{
  "norm": "layernorm",
  "mlp_ratio": 4,
  "loss": "cross_entropy",
  "optimizer": "muon",
  "max_steps": 12900
}
Rows from block 10 of a small sound classifier, named by matrix and row number. Rows with one number belong to one neuron. Each number is 128 + 24 x the weight over its row's rms, rounded and kept within 0 to 255. All counts start at 0.
Before each neuron's rows are labels from the 100 clips, of 14976, where the neuron reaches its largest size: "strongest on" is what is common among them. Only what is clearly more common there than usual is listed. The data: synthesized solo parts of chorales (CocoChorales). In brackets: how many of the 100.
# u: gMLP up (value half) (model.blocks.10.mixer.u.weight, 512x256), inputs 128-255
# v: gMLP up (gate half) (model.blocks.10.mixer.v.weight, 512x256), inputs 128-255
# out: gMLP down (model.blocks.10.mixer.out.weight, 256x512, transposed), outputs 128-255

strongest on: viola (34)
u.144 [101 127  84 151 149 139 141 140 154 125 135 127 111 169 118 120 146 111 157 129 126 134  78 141 165 125 101 124 127 132 136 189 126  96 149 120 150 110 149  91 145  91 153 100  99 126 165 135 168 149 155 145  97 125  94 108 133 172 123 146 147 166 116 170 119 134 137 151 102 150 125 110 111 155 107 140 133  98 128 104  88  96 163 114 113  96 141 112 150 123 138 141 107 161 117 123 108 102 146 158  96 118 157 108 145 132 128  72 108 139 178 162 123 127 110 136 128  91 119 160  96 104 101 111 155 154 154 105]
v.144 [134  85 134 146 182 121 121  95 121 119  96 117 132 101 105 124 153 143 107 142 145 133 125 149 124 109 165 134 112  98 107 123 110  88  98 135 172 128 117  85 105 134 133 147 125 106 122 150 114 127  97 137 138 130 104 130 107 113 157 146 145 115 126 130 111 111 140 149 121 139 138 125 115 154 129 161 106  90  74 127 109 146 110 103 154 153 102 123 125 160 173 115 136 126 142 103  96 124 175 108 142 126 108 117  97 107  67 117 171 164 113 142  98 157 135 183 117 149 176 121 141 140 153 147 141 109 142 110]
out.144 [174 165 144 120 113 102 138 120 128 128 156 157 127  85 109 110 149 131 125 147  91 135 145  88 145 139 126  91 136 107 135 140  93 193 144  89 116  94 116  83 156 126 143 112 142 102 150 114 149 132 114 130 137 151 135 135 127 113 100  90  90  98 145 154 103 129 130 135 136 152 173 150 113 177 121  89 110 119 166 142  96 157 160 135 129 130 136 142 137  98  93  65 100 120 153  75 154 141 129 122 137  90 100 123 131 133 105 133 101 160 159 121 120 107 144  95 136 132 139 116 112 126 133 101 122 142 108 138]

strongest on: viola (31); note G#4 (26); note F4 (25)
u.69 [156 102 111 133 160 163 148 114 135 112 126 126 147 116 169 135 131 124 105 115 122 121 140 145 143 132 125 157 161 110 177 102 120 121 112 126 139 134 126 128  74 144 178 109 136 154 142 120 130 127 150 128  78 130 132 133 145  99 100 150 120 139  78 115 132 125 173 142  94 160 152 119 124  82  70 100 103 192  99 128 118  95 121 111 106 134 102 143  97 107 175 133 140 144 149 105 142 104 159 126  99 102 114 121 149 152 133  85 139 138 141 188 126 130 104 110 108 136 147 156 124 116 157 136 129 158 122 139]
v.69 [134 109 158 114 140 129 146 135 130 137 131 143 129 108 110 128  97  93 139 116  85 161 153 101 105 134 152 142 194 116 114 119 134 124 147 116 136 135 108 144 129 142 166  93 136 139 122 116 147 153 126 113 129 142  88 117  96  74 127 118 124 118 141 113  98 101 146 156 116 101 121 130 150 121 124 147 129 104 116 116 140  86 152 152 133 126 131 137 180 110 137 146  91 143 135  87 146 110  87 140 123 138 138 138 140 157 152 105 168 105 123 138  96 140 144 144 119 135 109  75 137 102 114 138 113 121 141 115]
out.69 [114 130 145 146 179 126 177 173 133 124  99 129 133 138  96 173 134 162 116 119 169 118 148 145 114 130 103 128 160 140 124 147  93 146 127 120 107 107 123 121 123 104 140  95 108 135 103 182 132 129 117 113 161 121 159 150 124 132 134 113 125 156 108 103 123 146 116 146 139 147 133 108  68 108 147 172 128 197 160 188  74 131 130 106 180  91 113 157 159 145 114 144 123  83  84 130 144  86 141 142 103 133 125 133 144 130 154 134 103 109 125 142 103 136 114 124 146 174 119 113 125 111 138 133 129 113 120 113]

strongest on: violin (61)
u.188 [ 96 100 128 133  98 136 132 116 172 138 124 151 140 100 116  78 138 131 139 120 181 117 110 147  96  91 143 131 154 138 132 103 125 107 122 148  93 130 135 129  67  74 129 152 107 113 118 133 146 129 138  66 150 120 142 134 146 108 120 116 132 155 113 127 147 117 139 104 125 140  95 119 147 144 154 124 124 135  86  82 129 117  87 113 136 186 168 103 146 144 110 142 114 110 131  98 139 111 162 170 117 171 112 157 112 127 131 136 147  79 137 167 119 142 132 138 142 103  43 119 147 113 142 125 180  98 154  85]
v.188 [135 108 150  94  84  90 136  93 150 113 106 106 150 169  72 119  96 124 114 161 130 136 116 129 162 147 179  96  97 113 132 146 141 151 117 116 117  99 130 128 117 138 138 146 146 103 125 103 101 122 119 154 118 115 141 119 121 112 132 116 141  40 103 173 132 150 135 109  94 170 164 106 167 164 160 164 112 101 138 133 147  88 133 138 152 104 118  95 139 135  88 154 106 136 123 108 135 167 148 112  96 105 155 132 140 149 191  98 156 103 123 139 138 163 142 105 108 151 136 153 140 150 121 114 137 128 153 137]
out.188 [158 124 137 119 159 112 133 139 129 179 130 138  97 104 100 120 117 115 156  91 128 176  86 149  99 147 110 147 102 134 128 158 169 163 103 155 133 159 116 117 134 145 144  91  93 132 108  83 122 111  83 126 151 129 112 151 154 114 127 142 125  78 162 127 128 139 118 106 141 108 111 140 133  99 135 138 156  81 122 125 121  89 131  98 175 117 117  75 139 111 131 159 145 182 124 142 113 141 115 122 171 127 163 115  84 123 103 164 140 110 186 120 133 114 122 122 117 143 116 131 171 130  90 112 157  85 127 128]

strongest on: violin (35); note A#4 (26)
u.336 [114 134 110 155 110 111 128 163 101 103 147 120 121 145 182  97 164 115 112  92 103 126  88 137 147 159  99 144 104 132 123 115 161 145 124 143 120 148 157 150 104 156 119 107 147 122 172  91 126 105 150  87 121 186 106 110 125 126  77 143 108 138 152 140 119 133 145 121 147 136  86 136 132 162 109 129 102  94 106 172 112 137 138 174 130 134  92 108 134 150 156 129  97 154 122 116  74 126 117 159 124 150 120 148 146 106 131 132 137 112 100 166 114 179 134 106 195 111 114 107 132 101 147 122 179 120 115 146]
v.336 [107 114  96  99 130  96 109  98  96 135 175 130 133 181  76 128 131 126 175 113 141 108 105 115 166 139 136 163 165 107  99 152 173 136  71  72  94  76 158 105 126 176 120 172 122 101  88 122 177 115 145 129 135 161 136 150 101 129 121 152 157 107 120 168 114 131 132 133 135 151 105 122 146 133 117 148 145 162 139 151 121 151 139  77 118  66 160 184 131 132 109 125 130  91 131  68  98  96 134 180 123 110 114  96 123 172 142 131 119 118 124 132 151 101 121 127 139 114 161 139 121 153 148 125 135 141 113  96]
out.336 [146 112 155 185 166 168 136  90 102 120  75 110 135 146 116 104 143 113  83 108 140 107 112 155 162 144 126 129 140 140  73 115 146 101 103 152 154 104 159 136 164 107 149 106 118  91  96 109 165 104 149 136  99 148  66 122 155 137 157 121 108 104 145 167 124 133 108 136 130 133  97 125 137 144 107 144 132 138 152 146 121 160 110 172  98  99 147 130 133 132 111 159 110 147 115 168 115 121 109 137 188 101 117  76 159  96 143  98 113 125 115 159 147 109 141 116 126 122 146 166 172 137 124 176 131 138 142 155]

strongest on: viola (58); violin (36)
u.508 [125 169 133 143 156 130 163 141 108 127  92 157 144 121  95 125 128 133 133 144 139 129 137  96 142 134 149 109 109 109 153 166 124 136 158 138  80 120 129 100 140 148 146  57  81 141  71 132 127 118  89 132 126 113 154 149 143 119 167  90 135 147 113 157 140 133 109 135 167 100 142 108 141 129 116 164 131 140 111  95 111 131 130 102 128 104 118 142 140 154  90 146 137 112 101 135 181 160 119 122  79 110 113 160 138 107 161 123  97 112 121 125 149  80 124 132 157 122 114 145 139 118 134 138 156  99 171 178]
v.508 [132 140  93 114  80 169  98 152 165 122 114 146 109 142 136 133 124 149 141 167  80 126 150 116 146 120 125 107 118 139 127 197  58 150 139 107  99  99 105 132 129 148 138 133 137 210 102  97 137 163 139 163  99 118 167 111 118 126 113 120 151 115 114 121 124  91 163 107 131 121 146 120 101 149 122 137  99 106 125 124  94 119 123 143 101 129 135 108  85 146 143 138  88 128 138 126 124 100 150 109 107 111 136 128 144  97 110 131 131 100 149 160 153  95 128 118 133 109 152 137 128 165 129 121 134 108 160  98]
out.508 [119 105 111 132 160 130 130 109 135 109 135 138 112 140 108 130 105 138 105 141 114 160 103 121  67 140 140 170 129 138 137 105 101 100 132 144  92 112  91 148 116 155 158 161 117 105 152 116 113 133  73 142  99 148 105  82  96  77 132  99 122 112  95  94 123 146  97 158 131 124 130 120 144 127 113 134 155 130 104 110 125 161 176 126 136 123 107 158 138 150 156 156 144 137 122 115  95 153 162  92 124 123 148 120 156 109 154 126 127 128 165 136 105 138 136 113 170 155 132 150 112 128 116  79 101 121 149  89]

strongest on: saxophone (38); note A4 (25)
u.150 [154 139 142 140  96 156 132 136 146  76 123 128 144 127 133 139 110 125 123 115 137 200 170 150  90 167 170  98 118 137 135 157 112 137 124 114 111 142 135 118 109 127 155 158  46 125 121 112 135 148 170 155 121  95 106 151 153 120 145 121 141 164 112  95 126  91 153 140 125 119 120 112 134  99 122 143 152 102 152  88 135 125  66 191 171 102 106 216 139 119  97 151 117 152  95 120 112 141  94 113 106 154 109 150 102 124 132 119  82 113 153 100 101 151 130 156  72 156 147 126 126 120 113 101 161 118 118 158]
v.150 [151 152 134 153 136 118 103 143 146 108 132 131  84 138 120 152 140 103 138 126 110 117 121  76 159 121 138  96  74  94  93 159  95 135 118 114 113 155  91 114 111 155 165 125 162 101 156 122 156 129 116 131 126 108 144  95 142 105 112 146 123  95 168 144 121 109  98 108 114 124 130 152 145 128 136 162 125  81 144 135  67 136 131  98 141 167 137 136 123 137 104 150 126 114 152 143 113 147 131 155  87  83 162  98 120 154 131 111 215 115 122 113 119 115 152  78 120 103 155 123 149 116 118 136 106  81 131 111]
out.150 [161 151 150 105 119 162 142 139 146 137  98 151 128 165 118 125 132 143 117 108  83  82 125 172  97 103 126 119 116 126 161 123 133  74 108 138 131 139 187 151  85 141 125 121 165 137 142 138 118 116 104 117 123  87 137 154 117  84  98 133  92 117  95 113 104 125 138 129 107 129 122  99 135 137 155 124  78 126 178 143 116 133 155 149 146 153 144  99 119 125 181 119 134 122 157  97 127 104  95  94 105 142 108 125 158 134 127 117 154 146 136 105  85 186 120 123 132 142  87 108  79 110 147 125 160 129 107 125]

strongest on: viola (34)
u.67 [156 145 162 124 158 146 102 134 120 131 141 149 104 122 110 160 147 118  94 137 183 134 154 147 112 129 164 154 185 127 150 117 107 159 136  99 112 130 157 134 123 109 128 128 139 110  98 116 107 144 105 178 152 111 108 116 175 158 119 160 125 148 119 130 143 179 123 109 131 129 150 134 126 123 142 141 133 135 111 119 109 115  96 168 136 124  64 147  79 141 141 153 103 119 132 130 144 120 121 121 123 152  95 143 140 142 106 144 168 122 157 139  87 104 124  86  85  82 152 121 159 135 113 166 131 185 112 134]
v.67 [118 139  94 132 151 143 176 192 104 106 114  92 103 133 126 106 143 128 103 128 130  99 155  97 146 131 115 101 108 125 131 151 131 146 120 124 143 112 122 126 131  97 149 154 144 101 115 117 131 140 127 101 114 164 136 154 135 138 163 125 126  89 152 127  75  99 128 123 128 125  86 127 151 167 108 106 137 127 117 158  87 128 120 131 147 202 116 120 150 108 135 127 155  99 122  93  78 120 114 137 144 143 143  86 156 150 141 150 115  97 112 101 123 152 130 125 124 143 141 110 155 154 175 149 126 146  97 116]
out.67 [149 130 127 126 144 153  92 137 101 125 124 156 144 149 128  99 171 106 157 163 139 120 140 125 118 139 115 110 132 147 128 145 141 106 117 130 127 113 107 171 141 120 135 154 136 143 152 117 137 147 100 127 156 174 124  58 118 163 141 110 128 122 122 127 116 146  64 114 107 145 125 118 102 154 153 102 120 115  96 129 138 177 128  86 141 108 120 115 136 178 118 134  86 151 144 116  97 150 163 145 142 129 126 153 106 131 113 105  95 129 114 148 128 145 141 170 125 127 126  93  89  87 169 157 135 153 179  98]

strongest on: violin (37)
u.91 [ 85 133 104 143 126 141  97 185 173 137 139 148 171 107 135  99 109 135 118 146 163 146 155 160 164 162 135 151 150 138 172 124 100  99 156 128 125 111  80 127 126 158 118 134 127 125 103 105 158 142 137 122  75  95 135 116 135 126 103  97 126 139 165 102 138 108 127 115  91 119  90 149 172 129 140 114 143 113 142 127 173 161 142 133 127 155  69  96 113 142 150 158 133 117 132  89 118 108 115 123 115 103 119 173 117  98 111 112  99 115 106 136 133 102  93 155 112 142 132 126 128 107 130 125 143  95  88 174]
v.91 [143 117 115 122  96 143  79 128 102 146 139 151 122 145 117 111  88 152 121 128 134 114 105 114 122  91 111 129 145 153 118 161 150 155 139  92 126 103 110 131 146 110 130 117 103 131 138  70  95 103 108 158 187 160 154  89 162 109 141 140 137 111 113 132 105 161 162 102 113 132 144 136 152 115 152 154 142 106 118 134 179 142 166 134 113 164 173 163 158 167 124 140  81 107  96 126 107 110 147 142 127 174 123 140 123 163 120 187  97 130 129 127 104 165 111 143 134 107 118 106 143 113 100  87 147 106  95 146]
out.91 [111 140 120 116 115 132 144 117 120  91 154 100 125 145 110 139 155 132 125 130 147 116 142 143 120 144 132  86 107 131 117 145  92 151 148 149 117 135 124 150 111 119 146  99 117 137 156 152 157 144 116 173 152 138 115 149 114  99 137 122 141 124 107 145  94 129 145 102 161 121 109 122  86 139 115  99 111 140 134 122 159 103 176 165 122 147 161 167 137  87 144 163 153 130 145 158  78 138 136 155 100 103 115 127 149 137 113 120 152 152 154 118 101  82  82 132 152  85 107 146  90 104 114 127 137  95  87 168]

strongest on: saxophone (30)
u.429 [132 114 115 129 139 149 141 146 119 142 132 156 177 165 126 112  83  86 145 123 149  96 147 139 102 122 128 129 128 129 138 162 167  95 148 132 132  94 111 169  90 145 138 110 159 151 110 114 117 129 135 100  82 108 125 142 149 127 131 125 108 127 152 100 122 134 183 169 128 106 139 126 140 140 135 149 136 146 160  95 126 153 124 109 136 117 140 158 113 119 134 114 137 137 138 145 109 177 145 123 120 164 110 156  84 108 119  86 120  43 125 143 123  88 163 116 151 129 102 150 151 113  92 104 132  83 107 113]
v.429 [ 93 130 116 165 142 139 153 164 133 139 119 137 120 117 115  94 134 128 144 124  91  87 120 107 107 159 103 156 115 111 118 125 112 136 110  79 166 104 125 134 110 149 109 112 122 181  98 126 130 137 124 132 138 118 111 163 156 156 118  91 142 122  92 104 137  90 154 121  98 113 122 106 108 101 142 141 134 108 119 130 157 168  77 161 163 184 124 149 126 120 161 115 110 111 121 102  79 133 143 116 117 195  92 110 105 149 134 113 144 142 132 129 162 117 101 140 106 132 146 128  88 124 124 130  85 158 140 119]
out.429 [113 157 149 157 120 160 110 133 121 165  59 134 148 131  74 157 137 103 126 137 116 155 106  81 190 111 119  82 113 114 107 151 138 150 105 105 131 140 114 128 121 141  94 189 142 134 119 138 132 141 132 138 125 154 156 100 112 123 108 148  75 159 126  54 156  98 118 134  99 171 123 102 112 111 132  93 120 131 100 109 121 186 111 118 126 133 145 132 122 151 126 152 157 135 107 115 134 132 124 119 104 112 129 139 115 133 168 136 118 100 167 133 175 132 106 112 125  95  99 144 135 131 143 112 111 104 132  91]

strongest on: violin (36); viola (32); note A4 (25)
u.410 [153 125 101 182  96 124 147 111 107 161 134 137  88 126 164 133  97 124 120 100 165 147 176 115 125 121  98 159 164 135 149 128 134  90 168 134 130 104 118 142 119  85 133 120 127  91 117 133 109 119 134 115 147 126 131 101 127 131 126 116 124 153  98  76 112 139 119 130 101 112 140 128 107 161 118 141 126 116 104  86 115 156 135 149 120 156 151 106 126 137 119 147 140 162 150 133 158 134 112 166 116 105 151 125  79 100 142 157 117 177 173 137 113 140 140 123 110 110 152  95 131 129 110  84 137 109 120 138]
v.410 [160 181 160 112 111 148  89  89 111 128 141 124 137 168 147 130 153 101 105 129 103  89 164 102 106 124 111 113 124 107 153 140 124 123 137 161 113 101 129 168 141 127 117 179 172  96 147 122 106 111 165 146 130 141 156 131 135  98 162 111 151 106 157 137 122 118 160 132 113 145 146 138 119 127 139 158 108 115  99 141 178 135 148 129 171 155 118 127 120 149  80 168 107  89 159  85 166 142 106 111 102 117 145 120 124 103 101 101 159 138 115 120 111 152 125 163 149 135  90 118 144 119 103 156 158 123 179 149]
out.410 [129 182 127  82 155 122 136 107 151 127 169  74 150  96 152 142 143 119 115 121 129 131  78 167 170 152 140 108 134 143 139 139 160 122 114 109 137 151 146 117 121 130 126  84 123 158 147 131  98 131 137 121 124  96 132  80 138 142  93 100 152 109 136 119 138 114  93 127 163 116 175 130 126 119 109  79 114 156 107 154 150 158  94 156 108 132 126 129 123 126 137 115 143 159 178 105  81 137 149 172 144 107 136 157 119 142  92 141 141 123 117  99  91 100 163 104 116 132 131 116 126 133  78 142 162 109  92 121]

strongest on: violin (96); note E5 (25)
u.185 [106 122 142  98 121 160 104 141 101 134 115  88 105  94 144 140  92  94 120 146 156 145 136 131 148 128 137 135 138 169 138 139 102 125 106 144 129 116 165 124 109 139 107 122 120 127 161 140 137 148 174 138  80 100 136 111 162 168 127 102 145 146 105 119 134 129 133  97 104 137  76 119 121 156 136  96 159 147 132 135 122 167  97 143 130  80 142 112 118 117 130 222 171 108 126 116 132 102 123 107 162 126 136 154 134 161 111 124 148 127 124 111 142 110 135 147 153 143  93 120  94 120 125 121 145 150 132 104]
v.185 [128 117 140 118 134  93 125 123 106 138 134 122 136 151 127 135 160  95 165 128 108 127 138 163 111 105 170  85 129  94 103 137 148 143 170  88 122  90 126 115 109 124 152 150 144 185 100 132 111 144  83 108 154 140 155  80 123 123 110 131 108 142 145 104  86 150 146 133 126 104 105 100 162 141 157  95 151  99  98  86 142 137 139 132 147  95 176 206 134 110  86  83 112 133 196 164 121  92 143 139  96 148 142 175 155 135 140 155 100 104 153 150 138 140 137 146 127 109 111 138  66 105 145 136 101  84 143 141]
out.185 [102 137 150 109 131 118 157 129 146 134 119 115 147 138 152 131 126 105 168 127 144 160 148  82 149 138 188 129 117 111 122 161 102 128 173 123 151 127  92 166 104 153 128 123 119 136 148 149 145 113 122  99 122 104 131  94 131 112 151  94 116 134  80 133 113  90  97 139 127 115 141  91 113 149 109 164 135 131 124 124 145 144 120 165 143 141 129 144 138 127  62 151 135 125 134 115 146 141 106  98 151  81 138 123 148 123 159 149 136 140 119 122 154 131 129 124 124 103 127 118 155 100 134 123 159 141 119 146]

strongest on: violin (64)
u.305 [118 100 141 164 119  94 171  65 136 140 120 142 130  89 120 170 177 161 173 169 117 132 111 141  97 126 148 133 129  98  94 117 129 141 153  90 123 126 128 138 128  96  96 119 115 152 104 130 177 136 141 107 128 144 115 161 161 140 128  89 110 134 107  72 167 123 107 143 113 140 110 114 127 109 116 106 193  83  81 138 133 155 123 119 162  99 119 135 131 124 108 122 142  92 116 110 160 123 140 119 140 144 140 141 146 141 115 104 156  75 109 152 101 120 149 201 109 139 154 162 119 121 105 136  95 121 151 108]
v.305 [145 121 124 157 127 170 169 105 169  81 109 135 123 104 119 121 147 109 115  94 162  75 115 122 125 118 114  92 127 126 101 106 128 113  95 152 133 142 131 140 118 126 139 118 155 146  84 112 138 176 127 101 149 140 137 126 116 105 141 117 142 159 159 117 157 123 104 104 122 114 116 145 117 124  94  95 145  89 149 149 116  84 140 135  96 128  62 122 127 177 173 123 192 155 121 130 131  84 161 178 118 106 141 111 130 132 123 151 172 108 117 146 120 146 145 140 127 133 125 139 129 165 100 127 102 136 176 117]
out.305 [124 111 106 139 130 112 141 102 106 114 154 120 101  89 151 143 134 105 119 127 122 124 126 117 131  89 130 100 123 170 175  97 116 104 119 161 156  62 141 124  88 118 162 152  97 141 141 125  85 129 163 141  95  92 162 107 149 128 115 158 154 120  86 170 127  87 157 138 125  90 137 144 120 114 121 107 106 128 158 125 149 105 173 175 150 105 112 105 129 133 124 141  92 149 110 169 119 150 138 157 172 136 108 162 119  94  91  90 115 179 163 152 143 139 159 159 117  70  88 123 136 204 154 127 165 152 109 138]

strongest on: bassoon (26)
u.251 [178 133  68 154 134 124 119  98 152 116 153  94 125 130 120 141 166 126 125 129 156 122 110 164 129 156 119 136 126 120 152  84 164  98 151 121 108 112 206 139 118 131 139 137 144 131 161  97 156 109 111 144 146 163 138  98 146 168 113 120 166 109 130 142 131 134 130 112  90 129 150 157 123 151 134 128 184 147 111  81 134 145 132 148  89 121  89 116 107 122 163 182 125 103 124 132 134 122 139 118 107 152 121 106 105 109 133 127 130 119 144 121 146 147 142 108 116 112 119  99 130 161 157 128 142 121 157 127]
v.251 [ 75  89 162 167 135 116 152 133 125 140 106 122 127 139 165 140  87 131 116 101  89 130 147  99 138 121 118 120 150 117 145 119 146 140 116 163 120 138 140 111 123  83 151  74 114 143 159 151 123 116 161  96 128 132 150 159 127 144 176 141 115  85 182  85 137 130 146 125 185 140 124 166 163 175 166 134 143 139  98 163 129 112 148 115 103 136  87 117 116 153 101 116  74 147 104 118 142 124 147 146 133 129 121 121  71  99 148 130 110 167 112 108 136 131 135 105 104 121 139 144 144 139 117 146 140 108 126 172]
out.251 [ 77 135 120 118 125 140 167 104  84 143 156 131 136 100 185 129 110 119 140  96  92 149  99 104 139 126 150 150 102 157 160 130  94 158 119 132 145 111 129 161 106 101 159 104 124 120 136 127 139 121 194 124 124 123 104 135 121 134 170  88 119 141 120 134 143 127 138 146 157 160 152 129 128 129 129 102 134 129  98 144 132 123 115 144 139 104 106 173 127 168  96 160  92 142 132 125 119 117 115 175 121 112 117 112 119 124  88 120 127 138 122 153 115 142  96 173  99 149 136 123  94 152 133 107  79 127 134 123]

strongest on: bassoon (45); note A#3 (28)
u.275 [131 129  86 152 146 158 136 143 103 118 114  94 117  76 123 170 149 131 125 130 143  89 165 149 144 120  75 125 132 129 145 142 116  98 141 130 147 100 112 147 126  91 122 123 153 118 138 137 154 145 126 124 133  80 153  96 155 110 125  94 177 115 164 111 104 148 100  95 114 142 115 144  98 120  82 122 164 141 122 125 129 123 145 132 150 112 141  70 110 112 149 123 175 117 153 110 124 128 114 141 171 137 161 131 139 125 127 122 135  92 105 129 151 135 148  96 136 114 125 116 161 180 124 105 167 176  87 119]
v.275 [112  94 153  75 148 126 108 133 128  89 137 130 148 112 104 128 146 118 137 134  75  92 168 129 113 116  96 155  92  86 123 130 118 111 127 150 154 168 147 167 155 114 137 115 148 128 135 131 139  79  97 108 137 141 109 105 107 129 144 175 124 101 110 137  96 151 141 103 111 106 143 135  99 146 103 136  94 127 119 119 123 147  80 122  83 124 124 110 125 134  96 108 179 112 152 158 188 148 114 108 100 108 168 133  98 150 128 162 152 135 147 142 123 130 126 126 102 102 115 138 158 115  90 132  95 122 123 134]
out.275 [125 136 111  96  61 111 129 151 135 112 160  98  94 147 115  85 125 122 133 105 133 113 150 119 121 139 175 119 111 132 136 151 181 146 129 143 160  75 145 101 105 109 120 135 142 147 142 138 111 124 169  99 112 111 165 120  75 154 122  99 111 115 148 131 105 143 112 152 134 122 144 153 164 147 119 190 138  85 128 105 121 138 158 128 114 123 110 115 150 132 139 163  97 100 109 124 112 130 143 152 150  68  92 126 150 174 156 129  97 151 100 112 129 131 136 185 102 118 145 119 138 182 143 138 108  86 155 143]

strongest on: viola (26)
u.165 [137  86  99 177 138 140  80 146  98 131  98 129 111 115 168 125 145 178 131 117 107 124 122 147 139 119 164 138 126 160 134 170 111 128 129 207  97 153  71 142 146  99 168 128 145 152 103 145  75 143 146 104 112 134 115  97 109 125  79 120 130 155 106 174 110  95 160 117 171 115 114 122 115 113 140 112 145 147 130  85 121 154 127 145 111 128  93  80 153 103 133 113 120 129 121 132 116  88 156 128 125 106 134 127 141 121 145 156  87 134  83 132 161 146 156 114 183 127 150 118  94 145 146 125 102 109 140 109]
v.165 [157 127 109 125 149 144 107 135  91  87  95 116  92  99 112 122 112 144 164  87 110 133 118 185 131 155 119 149  96 185 151 130 113 121 145 138 130 140 137 145 106 121 125 152 177 156  95 143 144 167 121 152 144 112 151  85 157 131 135 106 118 132  86 117  64  93 145 142 146 122 115 150 126 122 124 177 142 129 122 141 141 136 129  67 160 127 178 100 175 149 162 159 136 130 108  90 116 105 121 167 107 147 132 123 119 164 159 144  98 146 108 166 105  87 132 115 125 156 132 150 106  69 119 120  85 111 123  86]
out.165 [136 118 143 130 141 149 122 145 175  82 120 149 152 137 126 130 103 142 177 143 147  66 130 152 142  93 129 148 136  79 141  88 121  96 124 153 120 131 126 138 139 105 121 129 102  88 147  93 141 109 145 119 158 191 102 138 167 158 138 149  69 103 143 131 134 129 135 118 130 179 130 151 113 137 119 161 107 111 133 141 103 124 124 107 132 113 102 110 112 144 119 117 112 133 114 133 142 108 125 138  91 103 160 127 133 145 112  98 148 119  93 118 118 144 134 141 127 141 120  78 139 113 123 132 155 105 109 163]

strongest on: bassoon (34)
u.398 [125 174 108 141 141 123 138  91 112 175 123 106 163 122 164 149  92 134 169 133 141 111 104 108  99 166 128 142 124  98 156  85 121  99 173 121 133 117 123 147  84 147  84 110 112 119 193 141 135 122 129 141 164 153 150 141  99 164 115 146 136 138 121 170 161 137 122 142 149 119 135 156 137 187 141 137 136 112 112 134 116 126 144 169 137 122 113 118  88 107  94 178 115 130 135 168 105 118 108 116 159 137 127 160 123 133 123 106 139 145  94 116 126 106 129 149 131 104 127 115 180 113 122  92  87 124 128 111]
v.398 [135 129 142 127 119 140 101 151 140 125 118 127  98 132 161 123 103 140 137 112 142 137 113 142 150 146 136 131 163 154 131 144 145 152 116 140  99 127 129 140  84 102 119 143 163 141 161 159  88 108 117  88  89 161 115 133  79 175  95 103 104  83 159 152 100  89  92  63 156 139 135 128 143 118  87 148 118 125 139 150 145 150 130  91 127 125 116 119 104 125 117 116 102 110 138 147 122 163 131 121  87 159 116 129 133  88 144 139  93  81  91  85 142 158 147 138  87 119 113 123 103 120 169 140 131 131  93 161]
out.398 [ 99 101 130 107 117  98 121  99 143  62 117 130  81 138 107 155 157 112 126 147 131 153 135 161 128  78 168 108 124 119 112 168 114 166 114 132 136  91 124 133 121 117 133 129 115 157  74  92  97 137 159  96 148 145 113 162 146 103 135 136 127 127 141  81  92 164 134 162 101 133 131 100 114 107 132  69 126 121 134 103 141 140 134 158 171 150 158 132 174 135 115 131 118 133 137  96 145 125 163 167 106 122 152  81 180 162 117 160 100 109 103 142 105 130 144 145 114 129  89 107 111 124 173 174 152 103 130 133]

strongest on: viola (34)
u.430 [181 106  68 128 149 140 112 137 165 133 157  97 171 144 120 136 159 135 111  77 169 144 105 162 116 106 102 106 130 112 130 160 135  98 127 123 114 149 135 125 115 119 172 144 112 136 127 106 128 133 162 128 130 143 101 132 148 123 133 130 103 148  72 159  65 125 148 103 120 107  98 109 143 106 107 155 147 122 133 117 144 104 143 135 131 122 167 118 117 123 114 111 148 119 171  90 114 130 124 151 123 147 136 105 127 139 135 190 134 155 172 134 172 165 152 112  94 121 127 137 114 116 124 154 115 155  98 153]
v.430 [153 100 168 114 103  96 124  96 115 124 104 112 149 140 103  98 147 136 132  71 148 147  82 139 140 121 122 143 141 118 170 173 132 109 124 133 110 135 123 134 178 115  89  94 144 146  99  98 142 158 147 116 186 136 134 145 171 105 135  90 123 159 146 162 135 110 167 123 126 114 102 178 100 162 125 142 157 101 155 132 130 110 125  99 135 116 132 114 128  98 112 140 150 128 178 162  99  77 124 174 150  99 147 133 118 156 107 104 126 153 109  89 130  80 150 104 105 161 117 128 137 103 141 105 156 108 131 138]
out.430 [126 181 113 136 138 151 135  99 130 117  77  76 102  97 136 142 111 104 148 128 182 160 101 161 127 105 131 149 137 152 154 142 136 135 120 162 109  91 144 115 121 142 174 105 123 139 150 141 122 128 104 129 161 112  98 110 122 133 136 138 128 124 142 104 131 132 118  81 144 120 140 138 157 132 129 109  93 161 120 183 110 169 104 115 121 175 111  94 135 102 141 132 111 140 139  93  99 132 120  68 118 112 139 110 124 148 147 136 120 195 129 156 152 114 129 146 132 143  99 139 162 131 123 103 116 128 140 142]